python train.py --encoder_arch="efficientnet" --model="image captioner" --dataset="regions of photos with short descriptions (Visual Genome)" --train_examples=203450 --image_size=48 --crop_scale_min=0.5 --horizontal_flip=true --translate=0.06 --tokenizer="char" --vocab_size=61 --encoder_norm="batchnorm" --encoder_activation="silu" --encoder_channel_attention="se" --encoder_depths=[4, 4, 4] --encoder_kernel_size=3 --encoder_stem="deep" --encoder_expansion=3 --encoder_widths=[16, 24, 48] --fusion="prefix" --label_smoothing=0.1 --decoder_width=192 --decoder_layers=6 --decoder_norm="layernorm" --decoder_norm_position="sandwich" --decoder_activation="gelu" --decoder_mlp_ratio=4 --decoder_head_dim=16 --decoder_fused_qkv=true --decoder_bias="qkv" --decoder_qk_norm=false --decoder_parallel_block=false --decoder_inner_norm=false --decoder_drop_path=0.15 --decoder_positions="learned" --decoder_prefix_bidirectional=false --decoder_connector="mlp" --decoder_tie_embeddings=false --init="trunc_normal_002" --residual_init="none" --optimizer="soap" --beta2=0.99 --lr=0.0021 --beta1=0.95 --shampoo_beta=0.95 --eps=1e-08 --precondition_frequency=50 --max_precond_dim=1024 --one_sided=false --adamw_lr_other_params=0.00097 --grad_clip=3.0 --steps=17600 --batch_size=384 --epochs=33.2 --lr_schedule="wsd" --decay_fraction=0.2 --final_lr_fraction=0 --warmup_steps=1760 --weight_decay=0.1 --adamw_weight_decay_other_params=0
Rows from block 2 of the image encoder of a small image captioner, named by matrix and row number. Rows with one number belong to one channel. Each number is 500 + 25 x the weight over its row's rms, rounded and kept within 0 to 999. All counts start at 0. Numbers have three digits each.
After each channel's rows are labels from the 100 images, of 14848, where the channel reaches its highest value: "patch colour" is the nearest of a few named colours to the mean colour under the peak. Only what is clearly more common there than usual is listed. The data: regions of photos with short descriptions (Visual Genome).
# convs0: expand pointwise conv (encoder.blocks.2.convs.0.weight, 48x16x1x1), inputs 0-15
# convs1: depthwise 3x3 conv (encoder.blocks.2.convs.1.weight, 48x1x3x3, trained with AdamW), a 3x3 kernel
# convs2: project pointwise conv (encoder.blocks.2.convs.2.weight, 16x48x1x1, transposed), outputs 0-15

convs0.45:499518529486492472548529515501481503487448534494
convs1.45:478513529524466464508532508
convs2.45:503460504504489542462466491482518471531532501481
patch colour: grey

convs0.16:526498519514506515518432531538482493517514515508
convs1.16:495469498519564508494493506
convs2.16:463475450532515495522497460477497472494477488488
patch colour: pink

convs0.8:534479552505492498466530525498463486527498475507
convs1.8:485477541527513453495502506
convs2.8:522542479532460520505472492478511527469493532489
patch colour: pink

convs0.37:492515503497515508468478520529500491487562450502
convs1.37:527516484498561506494522512
convs2.37:521503516515518482544535485466500517519472540529
patch colour: grey

convs0.12:503485489519529490478522477559494498511448520502
convs1.12:511496512518443535513488515
convs2.12:467514508473502522543485485492484487480533444498
patch colour: black

convs0.33:524499526456503548555501478514509493504488492520
convs1.33:521553496483516521506464503
convs2.33:510561502516503501454499535543494489491521496498
patch colour: red

convs0.1:507462493534542486505528486507529490524452512480
convs1.1:482500518445527527483506511
convs2.1:491489484461505520512503497481465513462544469538
patch colour: white

convs0.42:514502535487482528509507467538542490516474517461
convs1.42:498519507454509553497489509
convs2.42:504540488492518524499481532531495483493553460511
patch colour: red

convs0.41:487474522541492531492471527519493532460466487499
convs1.41:469502506454534519496531503
convs2.41:484456462493502480518531526490486549535507496492
patch colour: pink

convs0.44:483517469497505500500448528524536516516493549509
convs1.44:523564515489481497508500516
convs2.44:467479459517544500544477494515511467522495501489
patch colour: pink

convs0.35:512463491505501529493525442530532508519529493485
convs1.35:504522492497557471505526483
convs2.35:480531513465486477517495535467452493468499504521
patch colour: grey

convs0.30:502523484481527472440494530490521502489474486536
convs1.30:558494465505498525497516500
convs2.30:507484519506512534513475435528496505465520522490
patch colour: pink

convs0.9:543506480450538475504493492491507459517502503469
convs1.9:501460496514542463486517511
convs2.9:519491485513506426516500486505527499480521513461
patch colour: cyan

convs0.46:532508499539544489501519511544524539501502481521
convs1.46:461539505537517475505486504
convs2.46:492480492482450498502455534487460479512496472481
patch colour: white

convs0.15:498485526501485488520545505527552493527503514457
convs1.15:501505508520570511507508501
convs2.15:511494472500514517489452480483457515466503480542
patch colour: pink

convs0.10:489544481495510508451468497526457514481483477510
convs1.10:477499520459500553487495508
convs2.10:500489494477465466545497497511451526467516485511
patch colour: pink

convs0.29:519462558500498490468531517511463492519521490504
convs1.29:498468484504561517503483495
convs2.29:449495454521521482519497467464509490492471511489
patch colour: pink; white

convs0.22:494504482475521536477489510533511493496551450511
convs1.22:497448503501529526502527476
convs2.22:500455534492462490489500515518498486513544533467
patch colour: grey

convs0.32:538513543505526477502470538524528520510517511527
convs1.32:479512520527555491507474487
convs2.32:504475468549496483530451517496470489530504512499
patch colour: white; red

convs0.27:523500493509487480527504493466493530490453560500
convs1.27:496510507507560503501542493
convs2.27:468514507493535512506492501510527464494531438515
patch colour: grey