A small image captioner, trained from scratch.
Training: soap at rate 0.0021, 17600 steps.
Rows from block 9 of the image encoder of a small image captioner, named by matrix and row number. Rows with one number belong to one channel. Each number is 50 + 10 x the weight over its row's rms, rounded and kept within 0 to 99. All counts start at 0.
After each channel's rows are labels from the 100 images, of 14848, where the channel reaches its highest value: "top examples" is what is common among them. Only what is clearly more common there than usual is listed. The data: regions of photos with short descriptions (Visual Genome).
# convs0: expand pointwise conv (encoder.blocks.9.convs.0.weight, 144x48x1x1), inputs 0-47
# convs1: depthwise 3x3 conv (encoder.blocks.9.convs.1.weight, 144x1x3x3, trained with AdamW), a 3x3 kernel
# convs2: project pointwise conv (encoder.blocks.9.convs.2.weight, 48x144x1x1, transposed), outputs 0-47

convs0.34:34 56 42 57 64 35 65 34 42 40 48 52 46 59 66 53 60 59 49 42 35 52 50 51 34 58 35 59 39 41 60 49 43 53 50 57 41 58 59 47 41 61 63 35 36 42 33 55
convs1.34:36 43 38 55 71 55 46 51 46
convs2.34:52 44 35 63 51 52 36 41 69 62 43 46 30 40 59 53 43 54 48 55 51 67 55 58 59 63 51 59 50 61 45 51 69 41 66 61 52 51 46 63 54 58 39 48 63 57 30 61
top examples: text has "man"

convs0.100:39 51 54 44 50 43 45 49 56 39 47 56 58 50 61 42 58 54 36 54 57 36 38 59 59 73 56 65 54 53 52 41 53 36 58 55 23 65 54 45 51 63 53 38 32 52 31 50
convs1.100:38 38 39 39 38 37 48 45 48
convs2.100:51 59 71 49 47 58 47 46 61 43 49 44 58 51 43 51 48 47 62 54 67 43 51 47 50 44 35 40 48 35 57 42 37 57 40 29 30 36 43 45 67 58 60 46 28 52 48 35
top examples: text has "sky"; text has "blue"; text has "clouds"

convs0.4:39 62 49 56 61 72 33 43 63 39 61 36 57 52 54 54 61 48 43 43 43 44 57 67 60 53 51 64 35 44 43 42 44 41 37 49 40 63 46 49 50 61 54 75 57 51 38 45
convs1.4:45 39 46 36 41 37 40 41 40
convs2.4:57 59 47 39 45 49 42 58 55 43 40 55 61 43 54 59 43 39 56 50 65 32 49 73 38 60 53 50 62 58 51 61 61 52 46 63 53 53 29 62 68 54 64 37 51 51 70 54
top examples: text has "sky"; text has "white"

convs0.71:43 54 45 58 47 44 53 49 44 33 38 38 56 57 51 44 64 57 50 69 54 63 50 41 31 73 57 65 53 60 32 66 40 47 56 45 43 33 52 60 37 56 43 53 41 56 58 40
convs1.71:44 40 40 39 47 37 38 41 38
convs2.71:38 37 44 44 41 49 38 50 78 41 44 57 42 37 28 49 46 51 63 55 58 41 43 47 49 45 70 42 46 58 57 58 69 52 46 46 42 58 33 48 53 55 71 51 58 53 50 43
top examples: text has "sky"; text has "white"; text has "blue"

convs0.6:68 55 50 53 58 42 37 57 55 57 37 33 58 52 31 63 64 56 54 56 44 66 51 47 51 66 33 51 52 42 66 68 51 46 41 56 46 44 53 69 58 38 61 58 46 47 55 36
convs1.6:46 34 48 40 41 41 45 33 44
convs2.6:32 30 59 53 44 48 24 54 44 48 59 37 48 35 66 50 52 42 48 50 64 48 45 49 51 54 50 54 51 48 55 60 50 43 61 39 31 56 44 49 50 33 66 41 48 30 66 56
top examples: text has "sky"

convs0.10:39 57 45 38 44 43 52 44 47 59 40 59 62 51 48 45 58 64 40 42 30 52 54 41 48 74 54 55 51 45 44 51 53 54 57 69 60 21 56 63 44 59 55 53 45 65 39 37
convs1.10:49 62 50 55 73 53 49 64 49
convs2.10:43 60 48 48 45 34 29 76 40 59 55 47 52 50 48 60 41 63 32 55 45 34 49 61 55 48 46 35 56 53 38 45 40 48 49 40 58 42 54 57 66 48 47 46 43 73 65 50
top examples: text has "toilet"; text has "white"

convs0.142:57 54 69 66 68 46 56 48 57 41 55 48 42 55 47 63 57 49 75 52 39 45 55 58 48 40 48 67 42 74 65 50 46 48 58 61 46 40 52 50 40 42 44 27 43 57 48 49
convs1.142:62 67 59 60 60 61 45 48 42
convs2.142:48 47 37 54 66 60 44 48 39 57 52 59 38 45 66 59 46 52 46 66 63 55 42 46 50 60 49 30 57 76 50 60 58 56 60 33 42 59 56 51 59 54 58 72 44 57 52 37
top examples: text has "black"

convs0.22:38 56 42 71 40 38 62 48 58 28 64 46 47 49 50 28 65 43 70 59 45 47 41 58 59 63 58 54 64 56 53 42 43 67 56 50 48 52 43 59 45 42 45 48 59 52 40 57
convs1.22:57 63 58 58 59 58 65 57 62
convs2.22:48 68 55 41 54 56 43 51 62 36 64 61 52 60 56 45 39 37 32 44 61 31 39 61 49 48 58 37 56 44 32 29 54 60 61 54 42 44 57 58 50 59 54 69 43 47 46 45
top examples: text has "cat"

convs0.77:58 48 54 62 51 40 74 76 66 49 56 54 55 46 59 55 52 51 45 49 55 42 55 46 29 59 49 39 53 53 56 53 68 60 45 52 40 36 63 55 39 64 32 46 64 41 45 46
convs1.77:44 36 50 36 46 67 42 56 61
convs2.77:64 53 64 53 57 24 58 54 51 65 47 45 60 60 62 63 60 62 54 42 49 49 52 72 44 41 60 49 55 45 48 47 44 51 41 38 44 31 36 35 32 44 59 52 60 57 43 57
top examples: text has "white"

convs0.46:55 42 59 41 68 50 47 52 48 28 45 71 43 38 43 58 65 60 47 66 53 56 39 53 44 42 63 63 31 33 49 39 54 51 49 40 52 42 61 46 46 47 60 35 35 53 51 57
convs1.46:49 72 55 44 62 44 42 43 43
convs2.46:58 36 52 35 55 23 54 60 38 48 59 47 65 49 57 55 53 59 65 52 50 52 62 54 67 44 61 44 63 50 35 67 60 51 49 57 64 51 49 42 48 36 38 69 44 51 57 49
top examples: text has "man"

convs0.121:47 49 56 41 61 46 44 44 45 41 54 27 56 37 63 51 56 65 50 36 35 58 65 57 76 45 52 54 39 61 53 65 52 63 44 47 45 44 59 41 68 38 62 51 51 64 51 47
convs1.121:53 65 52 60 65 60 56 62 56
convs2.121:60 52 62 55 38 54 53 30 58 49 43 33 56 49 56 45 53 70 42 54 56 36 34 47 55 47 36 37 46 34 34 52 50 37 48 40 58 44 61 55 69 53 57 54 38 31 38 51
top examples: text has "plane"

convs0.116:44 25 59 37 53 50 45 46 68 57 68 51 38 60 58 63 52 57 57 62 40 53 70 55 48 69 64 54 55 47 53 53 42 48 67 34 56 46 43 49 67 46 56 55 47 60 47 47
convs1.116:52 73 50 40 50 40 49 36 49
convs2.116:58 49 46 54 38 53 43 38 44 51 48 58 37 40 50 65 41 57 55 53 73 70 50 50 65 67 47 50 56 42 57 50 53 51 61 56 53 36 70 52 53 32 59 66 57 53 29 53
top examples: text has "man"; text has "shirt"

convs0.45:65 56 46 49 46 61 64 40 37 56 45 44 56 53 36 35 36 56 64 62 47 44 48 77 43 59 51 50 55 36 69 52 71 39 55 49 53 59 49 49 29 39 54 53 55 47 49 44
convs1.45:40 48 39 39 43 36 41 40 39
convs2.45:52 42 56 44 51 45 50 55 57 55 31 48 38 54 38 53 32 34 46 44 62 57 31 62 40 54 52 27 43 59 46 43 55 55 52 42 50 47 69 45 74 53 67 43 60 56 57 59
top examples: text has "sky"; text has "blue"

convs0.141:66 31 54 55 51 42 59 66 45 54 44 30 49 48 46 56 44 61 49 55 55 44 51 47 52 50 56 73 53 58 54 45 31 54 43 57 44 43 51 74 49 34 33 51 33 61 61 44
convs1.141:43 35 41 37 46 38 45 37 45
convs2.141:46 60 56 46 45 38 37 47 52 42 52 58 42 30 64 52 65 47 70 41 48 54 43 51 56 48 53 37 42 40 59 28 44 40 61 35 33 53 40 54 32 39 55 41 42 37 51 55
top examples: text has "sky"; text has "blue"

convs0.61:51 40 69 46 57 61 36 47 61 60 51 47 42 48 41 53 58 47 56 32 44 40 60 54 56 34 60 55 67 52 47 42 41 45 51 45 33 58 36 47 58 36 38 58 28 35 38 39
convs1.61:61 61 57 57 54 60 63 62 60
convs2.61:48 66 56 55 58 51 42 62 40 59 57 47 40 32 63 33 41 47 24 56 61 58 44 55 38 52 41 59 45 32 72 45 59 46 41 56 60 58 56 41 45 62 64 50 53 53 49 52
top examples: text has "pizza"

convs0.58:66 52 42 58 78 42 40 48 69 46 50 31 40 62 54 54 50 38 46 53 47 52 58 43 40 48 56 62 65 51 51 55 45 56 62 67 61 55 45 61 43 45 48 53 72 52 37 38
convs1.58:54 65 56 53 72 56 48 44 45
convs2.58:45 56 63 43 33 58 42 42 48 49 47 51 54 42 48 41 50 49 39 73 59 55 45 32 52 44 62 43 51 48 52 58 46 29 52 40 35 45 73 51 52 59 38 32 60 52 38 68
top examples: text has "zebra"

convs0.113:39 56 55 45 50 70 56 39 37 55 56 57 43 53 43 53 49 54 46 42 43 49 53 76 38 60 58 63 62 83 60 49 51 46 47 30 51 45 40 58 46 52 49 63 52 53 61 61
convs1.113:51 63 54 58 63 58 39 45 34
convs2.113:35 37 38 34 53 61 48 50 40 56 67 43 35 64 47 56 66 39 52 49 52 55 51 56 53 38 56 59 74 51 53 60 44 57 56 50 47 45 48 57 60 30 27 47 52 61 44 63
top examples: text has "water"

convs0.94:65 62 35 59 61 60 55 66 49 47 45 71 33 58 47 49 60 54 43 59 52 61 55 57 39 37 68 48 55 52 47 43 40 41 47 26 54 67 53 43 40 60 55 52 52 55 36 46
convs1.94:46 28 48 40 46 39 46 41 45
convs2.94:60 57 44 44 43 41 58 54 68 38 37 49 32 51 57 48 65 62 47 60 53 44 28 61 40 36 55 53 42 63 70 43 57 57 59 63 52 61 51 49 48 52 49 56 44 53 74 59
top examples: text has "sky"; text has "blue"

convs0.17:45 46 40 43 67 52 48 42 72 50 65 53 56 54 47 51 48 38 45 41 55 44 55 58 42 48 57 72 44 58 47 49 37 38 56 42 57 55 48 69 44 59 68 42 47 68 25 53
convs1.17:30 52 65 40 46 58 57 52 44
convs2.17:51 55 48 56 54 60 48 40 43 68 67 60 70 28 56 64 54 50 40 40 69 58 56 43 58 47 56 47 53 66 74 52 44 49 53 47 49 45 68 36 35 42 48 51 45 50 46 50
top examples: text has "man"

convs0.96:67 57 41 72 57 56 33 39 56 45 49 51 55 46 34 33 28 58 49 48 56 44 40 44 57 53 64 43 35 54 50 51 72 56 57 50 41 60 46 53 57 54 43 70 48 55 42 43
convs1.96:51 59 58 65 63 64 57 56 59
convs2.96:48 72 36 44 45 53 43 42 54 47 60 41 61 63 41 53 31 39 33 68 60 39 61 59 34 46 40 57 47 38 48 50 55 40 50 43 52 41 41 43 63 44 47 57 38 37 54 68
top examples: text has "sign"; text has "white"; text has "red"; text has "stop"

convs0.43:54 49 66 64 52 51 59 56 45 53 47 35 45 62 40 49 38 36 49 43 34 36 61 63 59 76 47 38 57 47 52 35 52 53 36 56 71 37 53 51 48 50 52 53 54 64 58 38
convs1.43:57 59 54 58 63 58 53 71 53
convs2.43:58 45 56 51 44 62 42 54 42 56 44 32 47 47 38 41 38 59 47 74 49 47 48 67 48 55 52 14 58 48 36 56 44 60 49 58 41 50 56 41 50 32 52 50 36 49 49 49
top examples: text has "white"

convs0.52:52 54 62 49 66 61 54 62 62 51 44 44 32 48 40 44 53 58 55 38 51 44 52 41 43 72 57 59 44 52 54 48 70 56 53 58 41 60 66 45 59 40 47 58 31 71 65 58
convs1.52:44 44 45 39 37 37 42 35 42
convs2.52:39 30 39 47 51 49 36 34 42 48 56 48 73 45 53 39 54 52 49 47 60 37 49 60 59 53 54 47 82 46 39 54 38 42 45 67 54 39 46 37 60 43 48 42 41 48 47 42
top examples: text has "sky"; text has "white"