{"encoder_arch": "efficientnet", "model": "image captioner", "dataset": "regions of photos with short descriptions (Visual Genome)", "train_examples": 203450, "image_size": 48, "crop_scale_min": 0.5, "horizontal_flip": true, "translate": 0.06, "tokenizer": "char", "vocab_size": 61, "encoder_norm": "batchnorm", "encoder_activation": "silu", "encoder_channel_attention": "se", "encoder_depths": [4, 4, 4], "encoder_kernel_size": 3, "encoder_stem": "deep", "encoder_expansion": 3, "encoder_widths": [16, 24, 48], "fusion": "prefix", "label_smoothing": 0.1, "decoder_width": 192, "decoder_layers": 6, "decoder_norm": "layernorm", "decoder_norm_position": "sandwich", "decoder_activation": "gelu", "decoder_mlp_ratio": 4, "decoder_head_dim": 16, "decoder_fused_qkv": true, "decoder_bias": "qkv", "decoder_qk_norm": false, "decoder_parallel_block": false, "decoder_inner_norm": false, "decoder_drop_path": 0.15, "decoder_positions": "learned", "decoder_prefix_bidirectional": false, "decoder_connector": "mlp", "decoder_tie_embeddings": false, "init": "trunc_normal_002", "residual_init": "none", "optimizer": "soap", "beta2": 0.99, "lr": 0.0021, "beta1": 0.95, "shampoo_beta": 0.95, "eps": 1e-08, "precondition_frequency": 50, "max_precond_dim": 1024, "one_sided": false, "adamw_lr_other_params": 0.00097, "grad_clip": 3.0, "steps": 17600, "batch_size": 384, "epochs": 33.2, "lr_schedule": "wsd", "decay_fraction": 0.2, "final_lr_fraction": 0, "warmup_steps": 1760, "weight_decay": 0.1, "adamw_weight_decay_other_params": 0}
Rows from block 3 of the text decoder, named by matrix and row number. Rows with one number belong to one neuron. Each number is 128 + 24 x the weight over its row's rms, rounded and kept within 0 to 255. All counts start at 0. After the name is the row's rms in percent of the matrix's.
# fc1: MLP up (decoder.blocks.3.mlp.fc1.weight, 768x192), inputs 96-191
# fc2: MLP down (decoder.blocks.3.mlp.fc2.weight, 192x768, transposed), outputs 96-191
fc1.646 098 [101 139 173 170 147 137 124 123 117 165 175 111 136 183 125 123 152 140 128 134 194 105 138 139 164 143 138 153 143 107 167 120  89 139 105 149 162 118 166 107 115 149 142  79 162 103 152 179 141 139  85 127 112 139 102 111 155 107 132 111 176 138 110 139 145 115 120 132 149 154 136 113 160 124 142 127 149 137 115  86 134 150 144 134 127 114 131 128 141 136 130 141 163 110 192  91]
fc2.646 103 [ 90 141 134 175 129 131 107 145 105 162 123 151 151 137 159 101 168 108 135 148 133 122 107 108 135 123 137 122 128 109 109  97 116 147 168  95 136 149 167 101 129 128  97 153 123 153 118 142 143 108 109 159 156  67 118 142  89 123 137 144 136 120 135 117 139 140 112  84 155 169 125 108 118 118 131 138 204 139 116 131 133 116 140 135 131  88  96 119  98 107 160 115 176 163 121 134]
fc1.647 102 [121 167 115 174 147 143 136 100 132 144 153 164 144 136 146 136 154 121 170 124 125 144 129 124 127 137 140 148 101 116 100 104 174 144 103 146 142 103 130 148 156 109 145 125 117 132 129 115  85 137  58 156 138 103  93 155 176 117 107 103 125 145 143 145 167 116 118 150  99 118 127  98 105 179 116 126 104 121 158 146 135 112 142 144 106 148 114 142 143 103 135 141 147 153 144 127]
fc2.647 094 [ 62 124 109 118 154 133 133 120 131 130 132 137 124 135 136 106 139 137 109 147 142 100 106 150 110 136 114 157 148 130 107 109 105 132  93 126 116 145 140 101 143 110 140  83 139  96 123 144 112 116 136 144 122 109 148 149 157 175 183 158 105 124 150 137 154 129 130  90 177 133 114 174 171 105 134 110 129 132 102 165  72 116 139 159 149 138  94 112 125  90 150 162 177 131 132 146]
fc1.648 104 [170 115 122 146 150 133 161 178 126 130  83 162 114 138  96 113 156 103  96  77 118 114 124 124 135 132 129  96 140 142 148 141 155 126 136 134  44 133 140 111 122 153 158 142 132 146 157 151 105 128 155 106 163 138 134 136 105 102 131 160 119 162  94 134  97 122 162 130 124 158 146  86 120 132 143 116 123 112 151 149 153 145 145 133 139 160 147 174 136 178 165 115 123 129 126 154]
fc2.648 104 [ 78 107 138 154 138 149 129 197 100 143 160 107 132 139 135 138 168 141 107 141 147 136 133 150 133 161 139 132 122 137 105  77 161 118 129 115  91 128 140 122 152 141 171 130 130 132 138 153 123 137 142 143 158 161  89  94 121 142 156 107 117 108 161 159 101 156 126 122 104 136 122 143 158 142 204 100 121 153 117 120 160 123 108 111  96 116 148 119 101 120 172 133 138 135  92  97]
fc1.649 105 [156 116 146 148 122 156  95 157 104 111 158 136 144 107 148 138 111 168 147 141 172 122 127 102 130 105 109 136 117 111 157 124 136 148 154 123 120 174 128  85 171 171 146 147 165 121 153 179 131 125 164 131 156 162  83 130 167 139 113 154 161 120 107 161 157 152 104 119 152 188 138 135 133  92 160 114 131 144 160 128 134 133 123 113 122 134 146 128 137 149 158 115 181 123 142 150]
fc2.649 107 [110 156 143 122  92 133 132 142  90 104 109 135 117 118 151 116 136 112 144 118 131 144 136 117 155 189 133 164 155 131 139  79 134 137 154 117 115 155 125 155 150 122 142 125 170 131 137 127 158 120  63 125 142  86 104 141 142 130 104 123 119 135 137 128 149 101 145 130 154 166  63 122 145 111 166  92 150  99 169 165 118 151 140 121 162 125 111 126  90  99 144 136 135 107 110 163]
fc1.650 090 [114 117 132 152  96 143 138 139 114 109 126 142 160 118 141 136 156 160 137 175 151  83 159 135 148 121 108 150 135 101 118 141 132 161 151 154 104 178 146  63 162 139 142 128 145 115 185 128 109 107 116 117  97 136 160 142 100 124 169  95 133 100 153 144 107 121 131 145 162  98 124 138  89 138 124 148 116 133 122 126 114 162 154 125 141 134 121 135 129 142  73 116 177 130 172 148]
fc2.650 097 [112  77 129 110 132 152 138 165 165 129 123  64 127  64 117 126 112 117 138 140 140 132  98 145 128  90  77  95 122 137 132 136  68 120 148 117 151 129 152 107 119 106 104 140 114 121 128 126 167 129 114 149  96  92 132 121 132  89 129 155 150 140  72  52 105  91 122 103 126 148  95 110  99 127 115 161 116 113 123 167 113  80 121 146 118 105 142 158 132 134 134 138 142 108 174 120]
fc1.651 093 [ 80 176 152 179 154 106 135 133 178 143 107  89 164 184 136 159  88 120 146 141 130 117 120 153 149 142 132 114 118 115 139 145 167  82 147 125 166 175 139 161 142 163 145 179 141 118 112 123 118 114 133 130 117 105 131 131 128 152 142 132 128  83 151 113 135 160 134 122 131 151 120 168 110 136 109 144  79 146 134 129 188 137 126 138 148 109 153 140 173 194 139 120  94 138 134 107]
fc2.651 101 [100  69 127 152 108 131 147 107 150 109 108 136 133 173 163 117 151 132 148 136 128 126 110 102 164 137 124 120 111 132 119 102 128 157 145 128 111 130 178 162  86 132  95 118 125 100 134 156 118  80 101 112 156 115 128 120 111 154 127  84 166 138 100 135 102 137  90 114 114 144 126 141 101 127 116 144 158 129 152 101 138 122 139 145 154 171 100 137  79 160 120  88 101 138 122 143]
fc1.652 100 [112 147 169 112 166  99 136 133 155  99  94 104 133 142 128 148 103 111  99 172 147 105 160 142 106  90 110 132 145 120 149 139  76 120 122  99 163  99 156 142 136  95 117 115 127 103 119 130 109 149 139  82 124 128  97 136 138 157 144 136 160 120 117 119 158 170 163 146 111 144 128 132 133 135 122  92 120 100 183 111 140 153 115 163 123 132 126 106 110 156 127 107 129 107 133 190]
fc2.652 106 [142 136 104 160 149 135 183 120 170 129 146 114 162 121 135 144 119 150 113 112 113 103 117 156 114 146  96 162 131 152 133 121 104 120 143 124 104 120 134 144 109 139 150 140 138 168 124 123 175 173 100 173 106 113 150 116 115 128 120 135  86 132 118 166 140 177 113 135 134  82 112 130 104  85 116 165  74 121 153 145 117  99 131 109 103 104 147 175  94 121  65 138 103 157 150 125]
fc1.653 107 [112 165 153 171 129 122 149 119 121 143 117 192  99 121 129 103 143 112 171 137 122 101 169 143 129 144 113 131 181 115 103 122 141 159 143 150 150 143 154 110 142 148 119  98 143 117 151 101 130 119 174 147 108 108 129 140 105 112 139 167 107 143 165 135 105 169 138  93 137 147 132 169  99 169 163  94 105 112 124 165 124 106 131 103 152 159 171 135 157 169 130  96 104 111 134 141]
fc2.653 108 [113 130 119 157 116 152  73 123 166 154  96 125 110 113 142 158 151 133 127 153 115 170 149 152 143  85  71 110 126 130 139 157  99 108 177 152 130 110 132 112 126  87 139 170 120 127 124 129 172 152 120 124 103  99 123 135 159 126 138 111 106 136 137 177 131 117 130 125 139  96 117 124 157  77 125 116 129 142 137 149 116 102 131 107  95 118 135 128 105 100  83  84 115 108 165 147]
fc1.654 106 [117 126 144 100 108 158 158  99 116 113 110 153 139 156 145 118 115 116 169 151 130 145 140 137 154 150 127 146 143 119 129 163 149 120  88 168 146 101 146 139 106 106 139 180 187 113 157 107 116 131  90 105 142 154 145 140 143 160 107 123 137  94 179 163 154 163 158  87 137  87 141 156 117 111 129 120  89 138 124 155 132 122 137 114 142 146 138 145 143 131 126 125  84 154 115 171]
fc2.654 086 [135 127 128  96 126 130 132 155 135 112 101 100 155 132 120 119 133 149 120 103 113 116 169 147 133 133 115 150 160 137 120 141 135 155 103 141 130 106 146 137  75 159 134 169 110 120 109 105 123 109  98 161 163 117 142 157 119  57 113 138 131 141  58 120 149 166 118 137 145 151 155  96 141 129 150 151 131  68 174 104 120  95 168 162 144 138 124 118 117 127 160 126 138 128 141 119]
fc1.655 106 [104 149 136 108 130 141 135 154 130 143 134 110 149 120  97 141 118 140 129 104 107  99 165 142 132 138 144 171 116 112 139 162 109 144 100 156 117 146 172 126 163 161 108 128 141 191 122 134 180  99  82 126 110 159 153 110  77 148 148 104 147 153 135 137 147 129 139 102 149 133 100 133 138 176 130 133 135 144 103 154 157 110 117 151 128 145 135 120 169 153 126 130 170 160 113 144]
fc2.655 104 [106 119 171 132 135 108  82 110 144 130 134 146 128 136 143 150  93 120  85 139 153 140 112 137 123  75 126 114  97 123 153 166 132 125 135 160 120 168 154 104 126  97  95 127 158 115  82 128 136 102 191  64 151 139 105 136 145 125 127 134 149  73 131 166 130 128 126 160 155 147  86 160 149 113 173 129  77 116 160 110 109 110 139 100 128 129 131 126 121 118 112 102 121 160 148 155]
fc1.656 101 [ 87 140 150 169 152 168  98 134 138 151 154 179 125 128 178 136 121 105 125 146 112 119 106 147 161 126 156 118  98 127 155 117 131 133 133 113 113 110 123 105 162 133  86 165 129 118 120 113 135 106 176 137 124  90  99  94 100 164 129 113 169 123 122 115 141 159 146 151 150 109 124 142 101 119  79 160 119 150 175  94 155 103 168  93 119 114  87 126 145 117 100 123 110 131 152 124]
fc2.656 096 [121 100 133 121 107 116 130 145 177 130 138 123 149 133 145 135 138 102 115  87 139 135 153 141 127 188 129 146 159 152  86 131 142 142 136 128 147 107 122 132 117 123 130  94 127 110 125 118 144 193 124 126 167 115 166  55 154 140 117  97 113  83 105 108 145 148 126  91  96 137 123 149  89  70  94 123 161 129 126 151 140 163  89 182  71 136 158 102 167 153 119 105 137 113  96 114]
fc1.657 098 [ 94 136 178 112 135 111 122 125  88 125 116 155 121 174 115 168 123 104 103 121 118  94 107 142 153 133 146 121  90 115  98 119 144  94 111 107 121 134 154 178 136 140 123 129  81 100 142 107 157 141 137 188 124 124 158 143 144 152 146 162 117 161 118 134 140 172 122 142 137 161 121 124 142 155 126 161 133 107 143 127 139 133 160 188 153 117 125 173 180 148 123 151 115 168 108  96]
fc2.657 102 [104 149 153 100 112 131 169 141  84 112 184 156 143 100 123 105 166 150 151 126 129 146 139 156 202 133  81 138 122 136 156 164 116 109 156 137 129 117 183 154 132 114 134 132 127 165 138 164 127  97 118 151  87 128 136 123 137 123 106  92 103 143 114 131 145 112 145 143 157  91 144 126 104 135 119 152 132 104 160 140 134 132 126 182 110 111  61 101  99 120 125 116 161 131 100 128]
fc1.658 103 [115 114 116 156 201 123 132 100 137 135 146 133 140 114 119 156 142 119 123 125 121 115 149 128 152 161 148 146 122 149 148  93  90 150 143 178 137 123 108 139 135 117 165 126 126 142 123 140 154 115 118 125 163 140 134 125 137 114 148 145 119 115 135  80 213  96 107 115 146 141 141 143 131 112 107 117 169 146 113 165 103 162 131 176  97 137 141 168 110 120  96 108 139 100 164 116]
fc2.658 092 [155 154 134  68  91  97 117 153 153 135 170 125 152 165 110  94 131 100  97 136 153 102 125 152 112  93 121 102 112 143 122 159 116 130 126 101 140  98 127 117 111 140 106 137  99 153 147 139 165 125 128  74  93 118 106 146 121 156  98 103 123 148 133 101 100 112 136 141 153 121 160  96  76  91 121 147 115 155 102 118 165  91 145 142 149 140 180 116 118 128 139 128 122 116 142 141]
fc1.659 099 [123  91 152 143 125 130  98 145 114 109 166 140 128 102 124 136 133 104 177 109 121 151 114 104 111 136 159 146 108 157 138 140  72 106 120 170 198 188  88 168 109 110 179  98 145 118 152 142 134  79 142 174 139 130 127 128 144 134  99 109 135 134  84 131 111 164 130 104 105 165 122 193  90 129 131 121 133 125 117 126 113 123 143 116 100 113 151 174 135 141 157 116 130 155 150 150]
fc2.659 094 [162 124 127 140 109 105 141 102 123 139 135 144  83 123  81 179 135 144 157 102 145 137 132 104 151 130  93 102 119 110 126 200 168 143 135 209 139  66 159  93 123 112 134 127 140 115 128 103 116 103 136 109 105 176 140 126  84 111 151 146 170 138  97 114 124 135 124 122 153 141 104 146 135 148 162 130 115 149 104 124  95 161 119 118 124 119 159  92 107 110 126 139 147 161 105 121]
fc1.660 100 [ 73 158 131 158 110 119 149 141 137 166 122 129 146 138 131 133 151 119 141 184 136 142 121 119 138 111 142 153 136  75 121 125 143  80 126 136 106 151 148 155 125 166 140 123 111 130 109 148 136 144 102  72  92 148 157 131  99 119 153 147  78 152 135 115 127 128 150 159 133 110 144 176  58 111 135 139 141 150 131 150 114 130 117 171 119 112 118 112 128 150 140 105  94 135  96 117]
fc2.660 102 [117 127 157 111 142 104 134 115 136 133 164 150 145 130  88 127 141 139 140  85 114 125 140 140 119 152 105 120 159  65 128 149 113  59 128 145 100 143 141 149 126 174 104 162 139  75 140  97 112  88 112 111 130 129 136 112 138 167 133 128 139 123 146 106 163 109 148 145 131 126 114 132 102 184 144 132 109 136  96 140 150 152 128 129 156 173 142 125 108 159 128 149  84 127  66 149]